{
  "model": "image classifier",
  "dataset": "photos of plants and fungi (iNaturalist)",
  "train_examples": 90422,
  "image_size": 32,
  "crop_scale_min": 1,
  "horizontal_flip": true,
  "rotation_deg": 5,
  "targets": ["family"],
  "num_classes": 120,
  "arch": "vit",
  "norm": "layernorm",
  "norm_position": "pre",
  "hidden_act": "swiglu",
  "mlp_ratio": 4,
  "head_dim": 64,
  "fused_qkv": true,
  "bias": "none",
  "qk_norm": true,
  "layer_scale_init": 0.1,
  "parallel_block": true,
  "inner_norm": false,
  "patch_size": [4, 4],
  "conv_stem": false,
  "layers": 6,
  "width": 256,
  "positions": "conv",
  "pooling": "mean",
  "register_tokens": 4,
  "loss": "binary_cross_entropy",
  "head_dropout": 0.1,
  "init": "trunc_normal_002",
  "residual_init": "none",
  "optimizer": "soap",
  "beta2": 0.99,
  "learning_rate": 0.0024,
  "beta1": 0.95,
  "shampoo_beta": 0.95,
  "eps": 1e-08,
  "precondition_frequency": 25,
  "max_precond_dim": 1024,
  "one_sided": false,
  "adamw_lr_other_params": 0.0016,
  "max_grad_norm": 1.0,
  "ema_decay": 0.99,
  "max_steps": 15100,
  "batch_size": 64,
  "epochs": 10.7,
  "lr_schedule": "cosine",
  "final_lr_fraction": 0,
  "warmup_steps": 1510,
  "weight_decay": 0.1,
  "adamw_weight_decay_other_params": 0.01
}
Rows from block 2 of a small image classifier, named by matrix and row number. Rows with one number belong to one neuron. Each number is 128 + 32 x the weight over its row's rms, rounded and kept within 0 to 255. All counts start at 0. Numbers have three digits each.
After each neuron's rows are labels from the 100 images, of 14976, where the neuron reaches its largest size: "colour at peak" is the nearest of a few named colours to the mean colour under the peak. Only what is clearly more common there than usual is listed. The data: photos of plants and fungi (iNaturalist). In brackets: how many of the 100.
# gate: MLP gate (model.blocks.2.mlp.gate.weight, 1024x256), inputs 0-127
# fc1: MLP up (model.blocks.2.mlp.fc1.weight, 1024x256), inputs 0-127
# fc2: MLP down (model.blocks.2.mlp.fc2.weight, 256x1024, transposed), outputs 0-127

gate.400:119172150116120095145116142138116158084154108135086084133113118076130189202159152130172135094154072176161092145149119211180056140136181127105120137137130143149194153086146191088094172143138107141119127103106166176113134169150129067099111215110150143171088150117140079160141124083116107143131132104081108123125124155159192125125153082058159151174179159114134119105129152122093161132116
fc1.400:117113147092158159145154124151192188148145152135100192137140172194120098089140102111117145169144149108109119152151133101097189095082109088147209136103146169119058065122126050089098127101130123111128110136147088084162149078173155175197155090179115111158131119111059173113182113136123115114154143131159077136148121127094090156154118172179118061105096134114102101167165124109127141121123
fc2.400:113122109131136124229155172120147075167157112074182109159137133089107125100202110183129117066142118126094106116128113160189151148052128159134145131136139147077144107113187138119134152093119111105095195050177164099114123148110116142093159118117158144143119138113073141167160116156069165104158086111103143176139145113147124050159077139146116113154124125111159157107124088063102091074189
colour at peak: white (40); pink (25)

gate.342:136009161091204153129081121106110164204056130104105076146066148197109126116165137075177094192126090208130103134096125126149133136121085101118204073088146122154139095101157144165092093110118075133152116107118124139101147116107133104102140149083165124157127168086096174159061160091129113127120109122097109118126108113109115147101130127095125141188161143116097159186118123124127114167176
fc1.342:151109126101076139160118132107135135162094187131069161100161127138124099137189160077158094110149111098116130123073076127123162144156077145168103180098134150115118153163085081168221115078125125125090166092162098171107167090125094139145102160097141101051098122141075148132124090102150163129141102107097207093152058072110091144081068132161164118114171196120146195092159083094113152195142
fc2.342:143148169162114105110091117105207087088145112061131124142124155097080213183171136108112134165111047122100066123101103114126107099102178095148081066155089118142162140114179150136099168106115138104142102110138185133162177136159076145124111144113096127158167103128104161123144121134116090127158123117151139059120110125143162178058114093133137090163135126141208133112149125146128139100133
colour at peak: pink (29)

gate.662:073110130117099136153163152154164149084118144142110160104171143156135092122111128074123156165121145129110149185094128103085148134134168114169102199131119145164132159062152115062095142075114055121150064130093070091090162104113133133141150111124140146094185137152139116152133080081153095150070142109127087194165108156122163105123147132179202076185060120089106120098095169106142125045174
fc1.662:147117119136113092061120146091087150140127129108076146106170126090113130126057171091219166130159150128101154141135081098125122123149190098189169142112087131159144152172072151122146155134091082157138095107128106078099155127110120170112122104086128177138071108103070104182144085113119078076116102101145127116131179162088090105094086085143155098156142116222143139160099157087076163183165
fc2.662:102147133105139117130130118131095159140128146100133093119096135111171172145119167123127077147177146164094159159169153169158187050158072110148161106130111131109127117182154156141187102111102083113148145071137095148126142108133174060177140118151072175090181107169127133146128141143138097105043149105178116081193135127126134069093078124112142111069151115151105128108138109129123218136159
colour at peak: cyan (27)

gate.659:128105097147092104130126114145141153132127165121111119112070160176177087083134086121158159122098081127104090230137136101170129124100084157089093106124096074113139147145132169129088152114075101098171089131057147178090160140139115068098128075162099128195103160115170083135062126063155118132113190140166147127121140156146195139108178089090112092155140094141108172172150133183153132098135
fc1.659:124170108144076177145097132164098090112149073121110118078112107044083174138106120053168161071169192135110159126108182106101158148190112161072118179119139171123119153073104093119166097165166164096117121109113079078130083134184142099116147157143118139168147158183115146136146114148082114164137153155123153137150135126162129109127139108177123127135117117129122112087174143061037113105103
fc2.659:097128142188114147113147100140175179158103104155119183111129117118090120161092154147108138161107156132156091117126043095106161129079127153162126125174079150134136091099165133131126142090188121116145115112134090115162137093130187143113084195113083121115089175091162093142123195207126132145073103153174153152132172142135126145117167160141132143087141049097169138203123160120112130158030
colour at peak: grey (91)

gate.507:128081146140120115077158157104187149121083152109152137138143092096100118109105163083111133142131152130091108156181121133185131127126130111153163154055117168159126156147117125108099129144139077142147114141130129154128038055090089119136159083120090094175117116161083077131124197079118150139090108135145091133112207089102109150208182116169107106063152104073119154144104149137166092186146
fc1.507:162159138135121121124118157070114116167089120127158142064131145127127145151108084180100070141097160140120137140132142097088121118029079142091062162096157106101116102176196090158124190107185154133132162137162130110170103110098102126118087190126128124087131169124104116095120149180166089138139125084117162165200211104066133106092192053086106149095057169089168108156186091104156121115094
fc2.507:140086107093110197204135101154153131102154112174090116113191112110093116119140131188147084099073129160181139115188124087071128110189177080147175130099109111107095117115157094137192108178161136106133101182076079152167107150132159143098088168164152098121088123133146139166124059088124073153126193154110146097133085180089145149158127085146187117140128125064159156108195078141129119118108
colour at peak: pink (26)

gate.354:120171148136087137163120162141145095159114126092089103121073108115166135130090161160136117070168115147098192185171099157127075110117194129132098095161178186120153155099090138150081119085106127144130123080077106104088106168106153177068144164086144120095180135129116170143088136162158137119105171087139125144170106120117139103116109127115052127160159144066168087139132122109175102105181
fc1.354:096182125153108117089139204152092102129088102117057082140149121095071090103136124123143107122120129142117075063114152122090153119074168095138093143131108074125133140134162101097075104088160148158083090119138152172117067112127111161126163116172127136133089129134117142141122127111104132172130153092159122143111210132170120142095122146087178105179154062138108147116098099146122151135142
fc2.354:132155112096111098073140136123129170136133098139077141133178118113131125103138161107122140166109176110168154153144133106138102047117144148122148188116127056163100192176092192129134096103085113091150162140142129155123132141134142106141157130097138106122151135085093154142123081135074138095089133160141167064183103165098152104183096134147092092086184175113111144188118129135125127100102
colour at peak: white (26)

gate.677:126188074192130143128187140125125124103129159182164128178097104123167130157093076123185163091110117160116109158147132149125143129100113109116154112154167145094109058094072159110107094082115129140134193176192149152099130127153097053031148078114182101081178156117110175045096100082202109160090168175098088111117151133161113115106200143084140111170166131126091138111160084122208123159124
fc1.677:111161146244128154128119145083096148147110155183157147167094130086184177130142136136142118071100146133154112141133111095203181156129159119127164119138102115132125076084092169174127120140092127141103138093165155122133124128117115139130109081131111097139128149126079107086116118088178146157124133137070107082090096152124126115158132203126197083152151130136095137177138124145127161119117
fc2.677:124113135126055078125172151115177159099091145127137078177069099051143153060153079106135115145098142122102175137085087222123065143105068162104155149104133149173093116119143090138177113171130096126125115237082148117157098111150089142070167141178111123121124147080169113131159100137105103142178079157123149118177128145137110152167157125202115079150123189120145173137177162132066158111104
colour at peak: pink (28)

gate.608:131102105189128164141116122123075162173126123069097181157106119106100139143081152126141108120091151106108020127120068181170125151165147171110139121080080129140095128119097167154176129177113142148086135077090100125119062093102063128117151116167074141159101113128120136104097090180185136152115080116076131100151106087158103132114130104091173149162170184076122158113131128110151112100154
fc1.608:121051198087132093095163120123205118143140137171140128141094118172128120101125135150097062136162134155167146112136084056083143072182124092169129141135155103137178131133177098124122123082138183172128123095138158159129170128175112172162137099138143117120047144120217079067130079129134097141133099105181156131107139111117140110138082128143094069119085148094121048117102093181137168128139
fc2.608:122146154141123119085096141112138045092131128149170146099098120097113146093166167134091116100099134141108103136127164075094187126094190182098127186076115142097087145125107126127081145123104119105129097105139143129124116054119173130133068100108166181150124159103123085194118144117198133123164112137121115168066132173171132120149167129117135102089088081124074109074139160069123102097160
colour at peak: pink (25)

gate.405:106093112083058124116078120168141137121115167107068136129054167127155151097165142151093131135123084096142107162093177095131062115184112090126116074144129150133092101094100141088141092114113125167135116109139099131107069137136143137153128194137173099084166135125141166138159137114168102180171159128205145140125093197126113116161044082109126120137102186138098176138125035137123094116111
fc1.405:172122099213121141142081109137147137093119125108131074170121140080188148139203130128141139146097132154133146105192073111122170159106119108150111162133070059080077135124097164101109105100086117118148132121096156101140088131095164118178126095167081100077138108193164135052093096090074117150069105107117108132105102143118194129109144138084095134081152077137102092115105124145184086152103
fc2.405:106137139103100141103129067074158158100194165201082132178089127086166144141136118124109135109145144088106131078149118052109105146122130108147102179169152081086089125139145142113215139048158081122110154114151128121106122090138091135167112141100118092155147141130107195166208097159125123122174098132158115190170111129140108066081069077114154062102120114102060075160112085108127096080095
colour at peak: green (48)

gate.20:121159081198149172103097098129072130155127138134145044044136103084136122189101103150136090101119107166117174158099121172163132150139120123148078087144166126187124145104162113102126113179051083118122125148162123119131124150143100168140144130158153133133158123176045195178152139125152110169100161063111124136117128115148135127113083089132138110059140141183139069190091158136137122118154
fc1.20:078120139143098112175125071139119153086078159162155036084104140152152189139088093154181134154123143080131109151066149152123150134129127076144105082126105132162098102132183108166089113108097064095126124125142130120157138128155079173160165124132161167125113135172098210153146170112202140166106158102092114132103172110119129148117082130150135070077075092127108081107125157137148171088181
fc2.20:144126107057099120105166119134123097114103127134108138176137169113156116096079171145114111093136132083076152109154107147092129146125161142145122150110107114111179077171078140116140137084192080064144059120164065131135062117127131105095106098124063175147164117150130212069111163136092134104132156100087133101166098189178141134120157182097123118190173107109108148104132120078144151153169
colour at peak: green (26)

gate.62:154151148134123187156185164120174144177168068146104132199100101121139142141178143146133154152160132073093089177153124140166134093213133109104162124164109104092101105098117099116149175145164131169167113095061111122122158082113102121094155120143050115175147154130094118103131122159171158185166077156181137081101125138124149045116129144161117147081140040080127106141173148105128112115082
fc1.62:090095134154155151173157079094182094101176120101125130130108108131159151150100090130167145163129190176177122061137087167114125154142101156124140154169150177106127131152095110133114130136141106159096127072098127109143095105091102102182148218124091150173130130116182126123181095082168191105156134129149088177088158143116102121138028134143170136076114070073127175084171160194136131127153
fc2.62:128127118165117122110112141119123104088107116116165141123151117158146137107113162167060129037154132095073124179085153143108110110137127051152111129114191147089093129100099105156099138100129115084088106089120111158149132107084105062181149113166220145151170131122103082137071138096141034152102109135121078100174158143138130095109120115093161185104125095129145102137133108094116159142095
colour at peak: grey (76)

gate.724:146130110108160202085143128086148169165136110114151157131111171096081161084138061121145149136169096176222115070102145136170144136122107111125119116174116141108102122136134134136121081170123149120089112141136213116162122124183115144199135123105092139104130146157195137197217167156119100127086111102120201195101151120077111145088121114083214143142151178126143118158108100127135147112124
fc1.724:159143153140060150156160106115140057135155104152107124108057075139133101141149146118179094110118160135102120183126143092088118081135099141185045112130172118131113160143144152133057152111099147063087123172146109092151172195163129095122153145095150172115102180116112126076082109118127154096107174130056153104147091131085152090123137100142084135111132163135161148120122161123142098114155
fc2.724:143139118145177178099124183197061215164132130103145078130094122157101134167088147161083128121062187207106155173151145117104159167131148130163103105088128125127135122124149060122120116155143101106169121191143139152186127125152043161125192109139072095133059112131148138139118107138139119129131113188096135038169125083129150113183165104121176113066136108105176142158145125102112134146160
colour at peak: yellow (49)

gate.226:132100109157155159180181135090146128135087146169112132143050123134149141095171108117066123099117133103147130145134153121224118151043062159130090119129164146195170129134133106198153110148129110147142163105148122154172047118149162137056112080104132131094125157116069181101136085120122142165090137149127063165151123115120120153108111148100117101144153139193130126122199093153190180139170
fc1.226:116090165164154130135125104136141098174119130143104109119158112139118137077111138151093063165067143160156150165144125117196139108089144132121043128121197147147166121100158151130128116109090097167162158167181122172171104162107093179063168102117130144118068134121147105057095072135141149206104120114081111132098145149059176173145108212093163131143099100195152115125072113163211171146140
fc2.226:151088201159086141116133098117195173143134112089131092121107153099087086118129123139077092138115094181154179123162151174165077064166114151078141129093191135147120146153136149129092136124080091157125145155137110124146081160140082119146166125129149123129120134082085099104174131126115104117109114110090125160088084098111126107150143149133077139052106167081148070184102084112119108158132
colour at peak: white (91)

gate.140:114178125168154081148041144102128171092120167133126137174095128083121131105153097134156088157119160144161162200129144093137201136110124203109172133128146116119160142141102161128147135122157131119168102102185112124140159169135113162109180147185148130127136132136097145125123114165133089154070130078139123202099098125116182126143101069083076087113148159195151116114083132110111096118163
fc1.140:094168051210153169153092138089117108143121135100085173163113095097153132158202101094146129164110173070126138128137161100074167174133138170083116136122107101131134154168142163119124136133158150103146123097122121096153166125126143130091138152155155139116068136130046160107031121056119103135180143149167170172141140098191211128110090086049074108182126140108164140103125161105101097113169
fc2.140:128129149149105121121150102148104077112124108081067078123088096108118144129048148144145135111103088079115099141161147094147066123149140160130127152135104149129167171106154163156136126221175103053124157110177078121173225118085166110117165118157113113131087157142133137148102120154111041118140076097111093194089169122051145117176157150142039126091145151180073084094141119096160130129130
colour at peak: pink (32)

gate.756:162128144172115190099099215135109091168113079173165149133115138106076200107113044108174121163083130183112106152093094074133114186109134146149138111133137112115149112074140161170114173090161126138170131136153132112136033160116131155059176083143127152086138167122123163138140107140074102119127086094134145145168103105102191123150127111130151132106163122093183158103127157173179123122104
fc1.756:121069103132115155174099023095157140126070137153174144194127157167114162115155116105127064097071147191106136142129112117136093115101126112115085127114119099129148127113164086182153150143121110140102154074169112107088144179104147154109106097160129144075086145135147123150115095133160105125145130094161107168120090155112171131097096157152065160107119116114147173091131084060191153110113
fc2.756:153103139114143083113124178102132112167113143118047085172199087129143127115126141111145130127125073191070119109186143085162180138149113138193177134120127063167124171115149108129096135101122121164176158061102111122138151052135114139175126155167169128117057126161115080117195104188129143150116124154122112125121153087133092143094152119092111088128165113161154145139130134116167108074153
colour at peak: cyan (27)

gate.408:090071167160114157118131179163162127114085118152104089114111129098148137130107091092102131112068150122130120132153108099135099126076155081131123108178193099144124101120156134126089121123141076129155096089153110116161136074140139095089145087121206125135150153187052094141097124100160071176164139148104108117119069128121147117155165176106073147144119116155150070155166126104144150148146
fc1.408:096105171097159130121112162170140129132085126133132040126154108112073151089086093103110158156141127078150123143127143116073101123139067141122187090129091089175107152178126095095094151113154108097172091134158099078159187112118104063160107182097176172144158152146108053128094135128144103135146142139109128128138069115144139111128176164152139136109178168085152088172162087139084159163168
fc2.408:140129102142157190152131146126151148162119157102106190150159142150121066085107150128150096170095176089167175147125150138094156092077168126101129120131090121100084125152120160090137135135075174105150174108098126136161092117139123149128106124147072135151111088106161125157160141172152149089095177148124128118096095156190116178066017113160127151135083129123100193149118211124146122150160
colour at peak: grey (78)

gate.497:160119115138104015158113101172167091105091153148088137207136125157132129131164169118128103187164110089122126126182194112134117153149100162135085177161127125112121096150124098169148081114131126110171146137094152114163132160124069167107046108129137143143099119109099133153132080083131059150083125168109163219174164120139077102091140131087152119136134130133124113159120145069143139165146
fc1.497:115155099095127131240113073097117082157094093155101160150129063106070155148067131125072103066151108098114102117186132118075169106148097112133138095130075086126128146160129100126144119137102131071129156108139167104138111080108135128165116132132141158146063122100125118109086088088118083171124064114148157134199158098102177170138134102099194133118115094113092190177109123093162159165166
fc2.497:123126152105148155035088185096120131207162129115115130120146099100173114141136137105129157190133092143184174080129081127158189170169092138132147103144152149119133142106156143108118145155196126068138074156135120170151155137190171070071087144134180120142081142113086164098147106120077092134118117148155111166161099106130178083087177191132162094131108136146125165132170139049166111095079
colour at peak: grey (77)

gate.22:094115119105147148125129137151082133139131096120079108099102106117137131100119113118085107122118131173114064124081103138150099085143113129180084091225148145079106153114132088153100117148091150179095130142117074119151143138173105170156094115120099077092178133116146102157150127120140096078094090134101182141184199084186099087147161133134159156150138122186155139084114172110156231128156
fc1.22:135116078167155151187102090140134128138194073082151147118123127166154112160094146076074111133188152157093120111143110090150139101081100129126149140116088107114157066081132078140128116106100101158114122126128069105181145118157068125143183146114076090128131095096149125164144149108113096131153104093125159178120127106088096122128165173127131181095095111131084104093139132098095124203129
fc2.22:118142060157108200122102105053163089121117156072128133108121155108144172149122126108149161172132095150131135134107182129134106127144138159147159088136148158116117163128056024154136107114147153070153080133111109108151130196108131164105124143115095114141136122102132121163119146157105120121177130106147143078185132110082138157097083163108156082088133089100137074026085157130138152077087
colour at peak: yellow (39)

gate.261:114143101106107075119092129119126133133113123168112155169153109160179127138157117107139116154082070110090145124125076158182117099059134104140118132113213121117124121110090149175177160115095130060117198080110201134073075115103107182127110178071133113122141129117117112077188116075126155182109065136170095093142093091149118144149147128204135100152142173164140119134065120109101077135112
fc1.261:102142191085092098179182147113197089164138108133114098121100127123139156126143176129163137170160124069141121096157121107127184199162115118123094167133144097069118129124167147151113162089078091129126094094058186101165190109131112199105126095123179107144180091155106102109160123180156123149118060131149081190162158146168063175124129090170129073140017129124142128086145073146072179123110
fc2.261:102195123116109036121095114193117108093121103168150122119170133115106104121153142118131142161172178165160107160090170064149147181121107130135183145123161135115121124123126128162084153145128090102179150100146142166127102139101122145114152072119135108113211123092117099122133086149130173122053065153141127075136123077068126139106126154143099138083064113147113123135148101160141138092148
colour at peak: green (43)

gate.514:135152173131076096169128161115196160146176171127111139087108185130102105131122100144159184084171151128138114122146126102109129222177136075128098100237157236195148076090151144084110101110098143133143113134145133132124123093103085111129131108100101131164157130101104124135191093119058124098122105127087082128146084113113071104141114160121109137144145111137150144060128169141171135174137
fc1.514:123117181163160155161100086094161191143109117162111123175141155178129117158174104164140140127189020046106115081158109180156156162122157141147082100129101147150148083133151149137192151065089074082114117135158137154102169084121122126100080161120142122166094154140120112171157149107128103113162128101156099190114155167080145118099116111142139098105163121129136123111156079202142087147164
fc2.514:153094075131116193112113114144146085160108157161068056130132129151150089160078118108213097130189196154128127170102112129181132076165215118111141100115121126100121143128140126122138123160173156117150149081159213096127095094140067113083091092107135141163144155164109136113212164133139123096164103088125089106185109165070137116157080137089161163096080101134172147162109233130122141103196
colour at peak: brown (74)

gate.131:116187159149123124205141226211111137084109138102095119170118137129128153094132140139129121167147136144105128087101089113118186105079078083087107122154138123175133132119160135138117126053123112133118112138178133092084166123143160143064100124091102128090182188102142153096169089116162108113115128119155160179197123071117096114125134155112132148106137099128110130100125113132139057201160
fc1.131:108153158100180102182096178189115134106136119177119131153121084131079168079147147157144132130134144113115189110106152142130125071085085115141147103147145130083119086096183115140156170142117127111130155145090132101039178157104187089123105134174082146173188134114114143122144105128148124165156136074115166075080148145112108095130126122168130102079158102127121111153144115139150189130180
fc2.131:063127166119137100139132116195146141096139117094127206108187139184099193110115145146159118155094198135152103118095152114120169131105131140118150120068107087116130086141172095096059102062111121225141188143092077151146152046128158139164109144121169085119073148102167094109144156096168145171144112131076130118059126177145109109156095098072120099090093143115176129121091127144128108153110
colour at peak: pink (52)

gate.719:092140102144161173169132104167151125138135156116109185076103071165123143117203084142095109130167244113144158135171131144098095087152087089136134087142122128117148078100095145121110101129158149139106073106093073184100137144106080090107089106166104148101194091116100179165104060151108084166106132147146131100196141078086083128145175141100132188134130167143125167106103124105176158088158
fc1.719:143097189113086148104111084129064108134138153111177158087128150133139128126126134150099101094162160142174148161143111106097117119121112128133127124147154149114101185071151114074105097101088137161189115185103051087066145125113108093154077077065178130126102096126097120119182126186122124096062153123133122120168126117106110105109096103134105143171069176138144182175156120117154168115129
fc2.719:158145137113234069112118142102130082159140137115073116118155136112102137141083141137132159094124056163127118163144129192056098119107130141098102119180144174076142107069092090132160157137145104126149076042063128103097165090125104151170089148154079125152145137163117066120069151139089111094061167119129145145115185129194136151120172138121139146160129115125098124123090103077099088109131
colour at peak: pink (33)

gate.660:046133124176158122109145071069166138161180116170148112094173137129166155152132096143133107088068103118176155119101114137114198084137162093121058162150152120112080108134116156141134151117129037128134135124143121138096155138089125121147168163162106106157087083196116090124144129144165185166121121158115084137137149140112140128116136127060131128187136108160100153136130090140207120134128
fc1.660:118128115125246164124162187154132094120068130097129111128131143117096130138134118137120112116194145131146136148118131125121121177131096161150116101088125174148144159129167107149123070171175178113108106161124119191114217183128142112135132084155140143129178143109069139116106098032133149101120156076148155100142170100137129122137133115130163160096161113067175149133129131165111101168125
fc2.660:083158146133139146130126131129180202145127119073164099150098112142160103144104172154151163111150191127114150085108129123057081117115123157076140169077076173130182144129114150138088115187071183127089151121168117133152087182167084100153144135136153161181086146094163154145135134138118138129158143211146164102052095083145136139108146135160046182124084111068101198135121130087127195125112
colour at peak: green (71)

gate.417:156077127110219124107130151126121127103101060185130129105167184073086099114167148136178097133170149096146089166135100146110137159167098149151095120159187129115199160186168133084088082139165132160128078120133151095183097076143129134123156096169136106126110138150178093149120120178081155128132157115163132119166125152086103166103120128150098046153183185138099146150117130070201127106112
fc1.417:132076096111183182208102119116176205157109176107111136070137110161115133159174096139126166152140162084135154143132140130178152144163113106146097128104148180108113065146108126134129140072167106113183158140144095132171104157091114076150205143129179128167164078132077076128129100178122186152121112125105127155172110069125144079118092128126078066129151089140144117100131152129118118167094
fc2.417:146153184137161147060103100146135098109098145067082160167146115163120138079187101111175078191155146103094133157052115087107138149151171115099114116119088135108080140174137145165069110134136105142161130139138128105128143171127062137130125141172133088084186140071109116090168133063081191167095124136131122128158111079112137095132156164133105147040186085124136131142138158174113117093210
colour at peak: yellow (55)

gate.195:237147163149124114114098102126112090153162088150130114133153169130163172089121165160136104172174143117136140111123087084114141137123147169100147189132118184121092127081162104131060108134073160090113106145129108171137132150146157090121116131166079123119112202117091112128192141075162107152098125135136114117101090100121123207107129118132150073085128171107068162147049132110080121122104
fc1.195:190163120194084062111082122138092066133133078098100207115086115132114157085153101181141170071172142135137131076182065109137106199106169201096149080135168183162154187096181078152117098139082156143112102151131140103157156070133130177137132116094100136055189100120107116084102111149104115110083136102132145168124129097136129122129092118151156122127099095122106071123145097178145108108123
fc2.195:132153089151135076125104093144078122166103178174097102221128155169096127102156121061141137085151154135134097159107075163107101088172172098127128128114166103168123125189143135166129161131120179111073183103112120112132091124118101131117048101143168095172164144182134138077127148124134103114121077164118086131068090151099128078182055075129103120127063171129099132151155111140134073165112
colour at peak: black (52)

gate.235:115171152091152112128195153145146139114076100170118139120101103144130174107112135104130165117108122113118146147142109096083139111097129096155084142185144124123141127109140140098134090148129155137145133076134102154090106109130099146106172081115149124125112089057113127097073084117094131108112173154145113157138130148136223133084080118189166118095134143188175134102112111151134110134087
fc1.235:127121103136106108065102160183188129114152137153114095064173129101136075184114134122170116150104107135146145174112172204109118159108109166121145134094159107163149130155156146113169142113064121100125139173151127081148207105198078128171134192080154124154116149150173095132139150150147140124148081133064124129079160155123061139181167151155136155194158055093076088122101118113107134112140
fc2.235:108130158086121125100112123130154135091137159105158168128048165125147134092091133102114143091162162106159145101192123174189159136129151150162187146082172106093093099144137166126118152116121112079109158120148167145079132126161136126130145138098095069186224122162084108172167131116152118109095153112153152139123134105183160138151118133110139098199080125122193079114126167155147104129161
colour at peak: grey (87)

gate.413:139166134164145127149088122100115144206105112173137134208142145087175110109181122228142160172112115140112151140176083139160069120112152109144109142129113178053101092153148096093097110080176131095133155166139171143207119098169116116131176066110093104082172072141063136120115094164140135096071160076128139164133156154181120157132134135116091139115137138118134090138122176101153167122112
fc1.413:121121176140066175136116172100153087186077082167148127200141116140100103135140156134121144215142065143171133099191126129120122057150115049098085160094143114086146097102148164070106136115119106097125138087164171087109088059130112164159147087104123170159186145135082106152086113144153113185137120112150158139163137163170121129143104120128127153090126137140125198153124093090141078191172
fc2.413:131127087125102178129118126123152070172124107189130157136174108153117161126091119126155084091123132196109153089082172133103127144104028032190149070077129105106114079175038054138144103131127174131079129078063107142131100092127188097108119158157132128044114122124174143104145146122135103149078144174111138139102126100159148099145150167127154175142116092127187104128136193148114115088066
colour at peak: green (47)

gate.598:151127110138161119135111107129081131151127128123097096121106083138108140168146155104113154218113151134149117170088001099113014134152086121150136095167082118128143160097181158124101079157149101112100121126137171097088166129113130114119134135128123106115153136108161154110035134151168108094100125105109129147140092115184107207157099118188122139173135157164157171089058203148140177129105
fc1.598:116147088093151136104139124149194145146151125101146175135132121145133144174113134143130107070080094144142101089140202161168148102162140153144128160059156092095110115123130069101093119139149142100116136058115097168127114155178222105207160135130130120096120136147146117126156120153101185151136090148121150087134115134192074112098149146086162135136115086083124064076126094106119133147142
fc2.598:078131170145108148068147117151130090143130104106103188117048099119119140169077154179095121101127237084097113129122096164068158147119126102117094141144177153060098113143154141125137139117087105134116177167149178059136140122131124127119133126114137165172070099095154107137130130127141171143104097089168104089183170138131128141137085179166100180080125134132160141151116165158136151122114
colour at peak: grey (79)

gate.21:131155118133083134101146163126086097114214105137102166094076125130202095132145154130074114127122156087099085086155158157126142065144110151164193082133130126148116122193104153153148154072100182112148073139122132162160140091173123178132190139135169125153058158127132095083102133088092116130127141123093072118091140165138113162116128173135186082168134109065123119112101107125107148145079
fc1.21:141058131148127151144125158127086122192127143123104074091161109122164144135139119097156107086157141106115145072068078172127159159092171131084193129139140089098141114181142142193191111119108090093166153169111110173114153107112159120103098150102100139080055131146093158152129109139170106088140175127140166102093094099154094061153217135175084165084084086148112128082075194094175120134078
fc2.21:086123079155125151111136067114118096081144132080160120160076139169129094159141128143148090117180105120110153172123087092181148077104148131193123097072170122188172149158073126149141138190105151179142170104193142119097112140107158125133085171101167096091171128165207115155157202092141181137129072202097127084186198189129125163091147075151170111156122147082158138148076108071092114089130
colour at peak: brown (67)

gate.504:171117155124117097187118110083151128079122162114083176065055136144151127083204169128164092122042116163163163114131098148099128124116168152093128111124117128101123164125103126093118161139157063108135130175135159172099155125129157129176117146121143145133147099136187121093128169142141144141078133128169156135073112117081029103152112115142068110166089149112149090162092148111111120090116
fc1.504:116169112150080181189187129179107102113058106122134105086108160134170121125152092102116169159124115132153155145148123197130106109134151128093135175061155174140139078130131146097084126139117139108102137113167161120112103129171057122114212119147148147138081124114123141143135091133077123116148093155067076143229119129098160134153138112139097138092125083086168099108128156110136111068164
fc2.504:157108129139136134133092082145141144105077135155129157090153116160101138141161143131116151125164132102112134135107213125136141198168162194098185110069142151155146099118117166131117161101181135161163083075164145098086142046128116145082074181117093184135123141050133110084026167119141041117110092106141121110109117145147122113130108054100092147149085121131142176169108160129126130087110
colour at peak: black (27)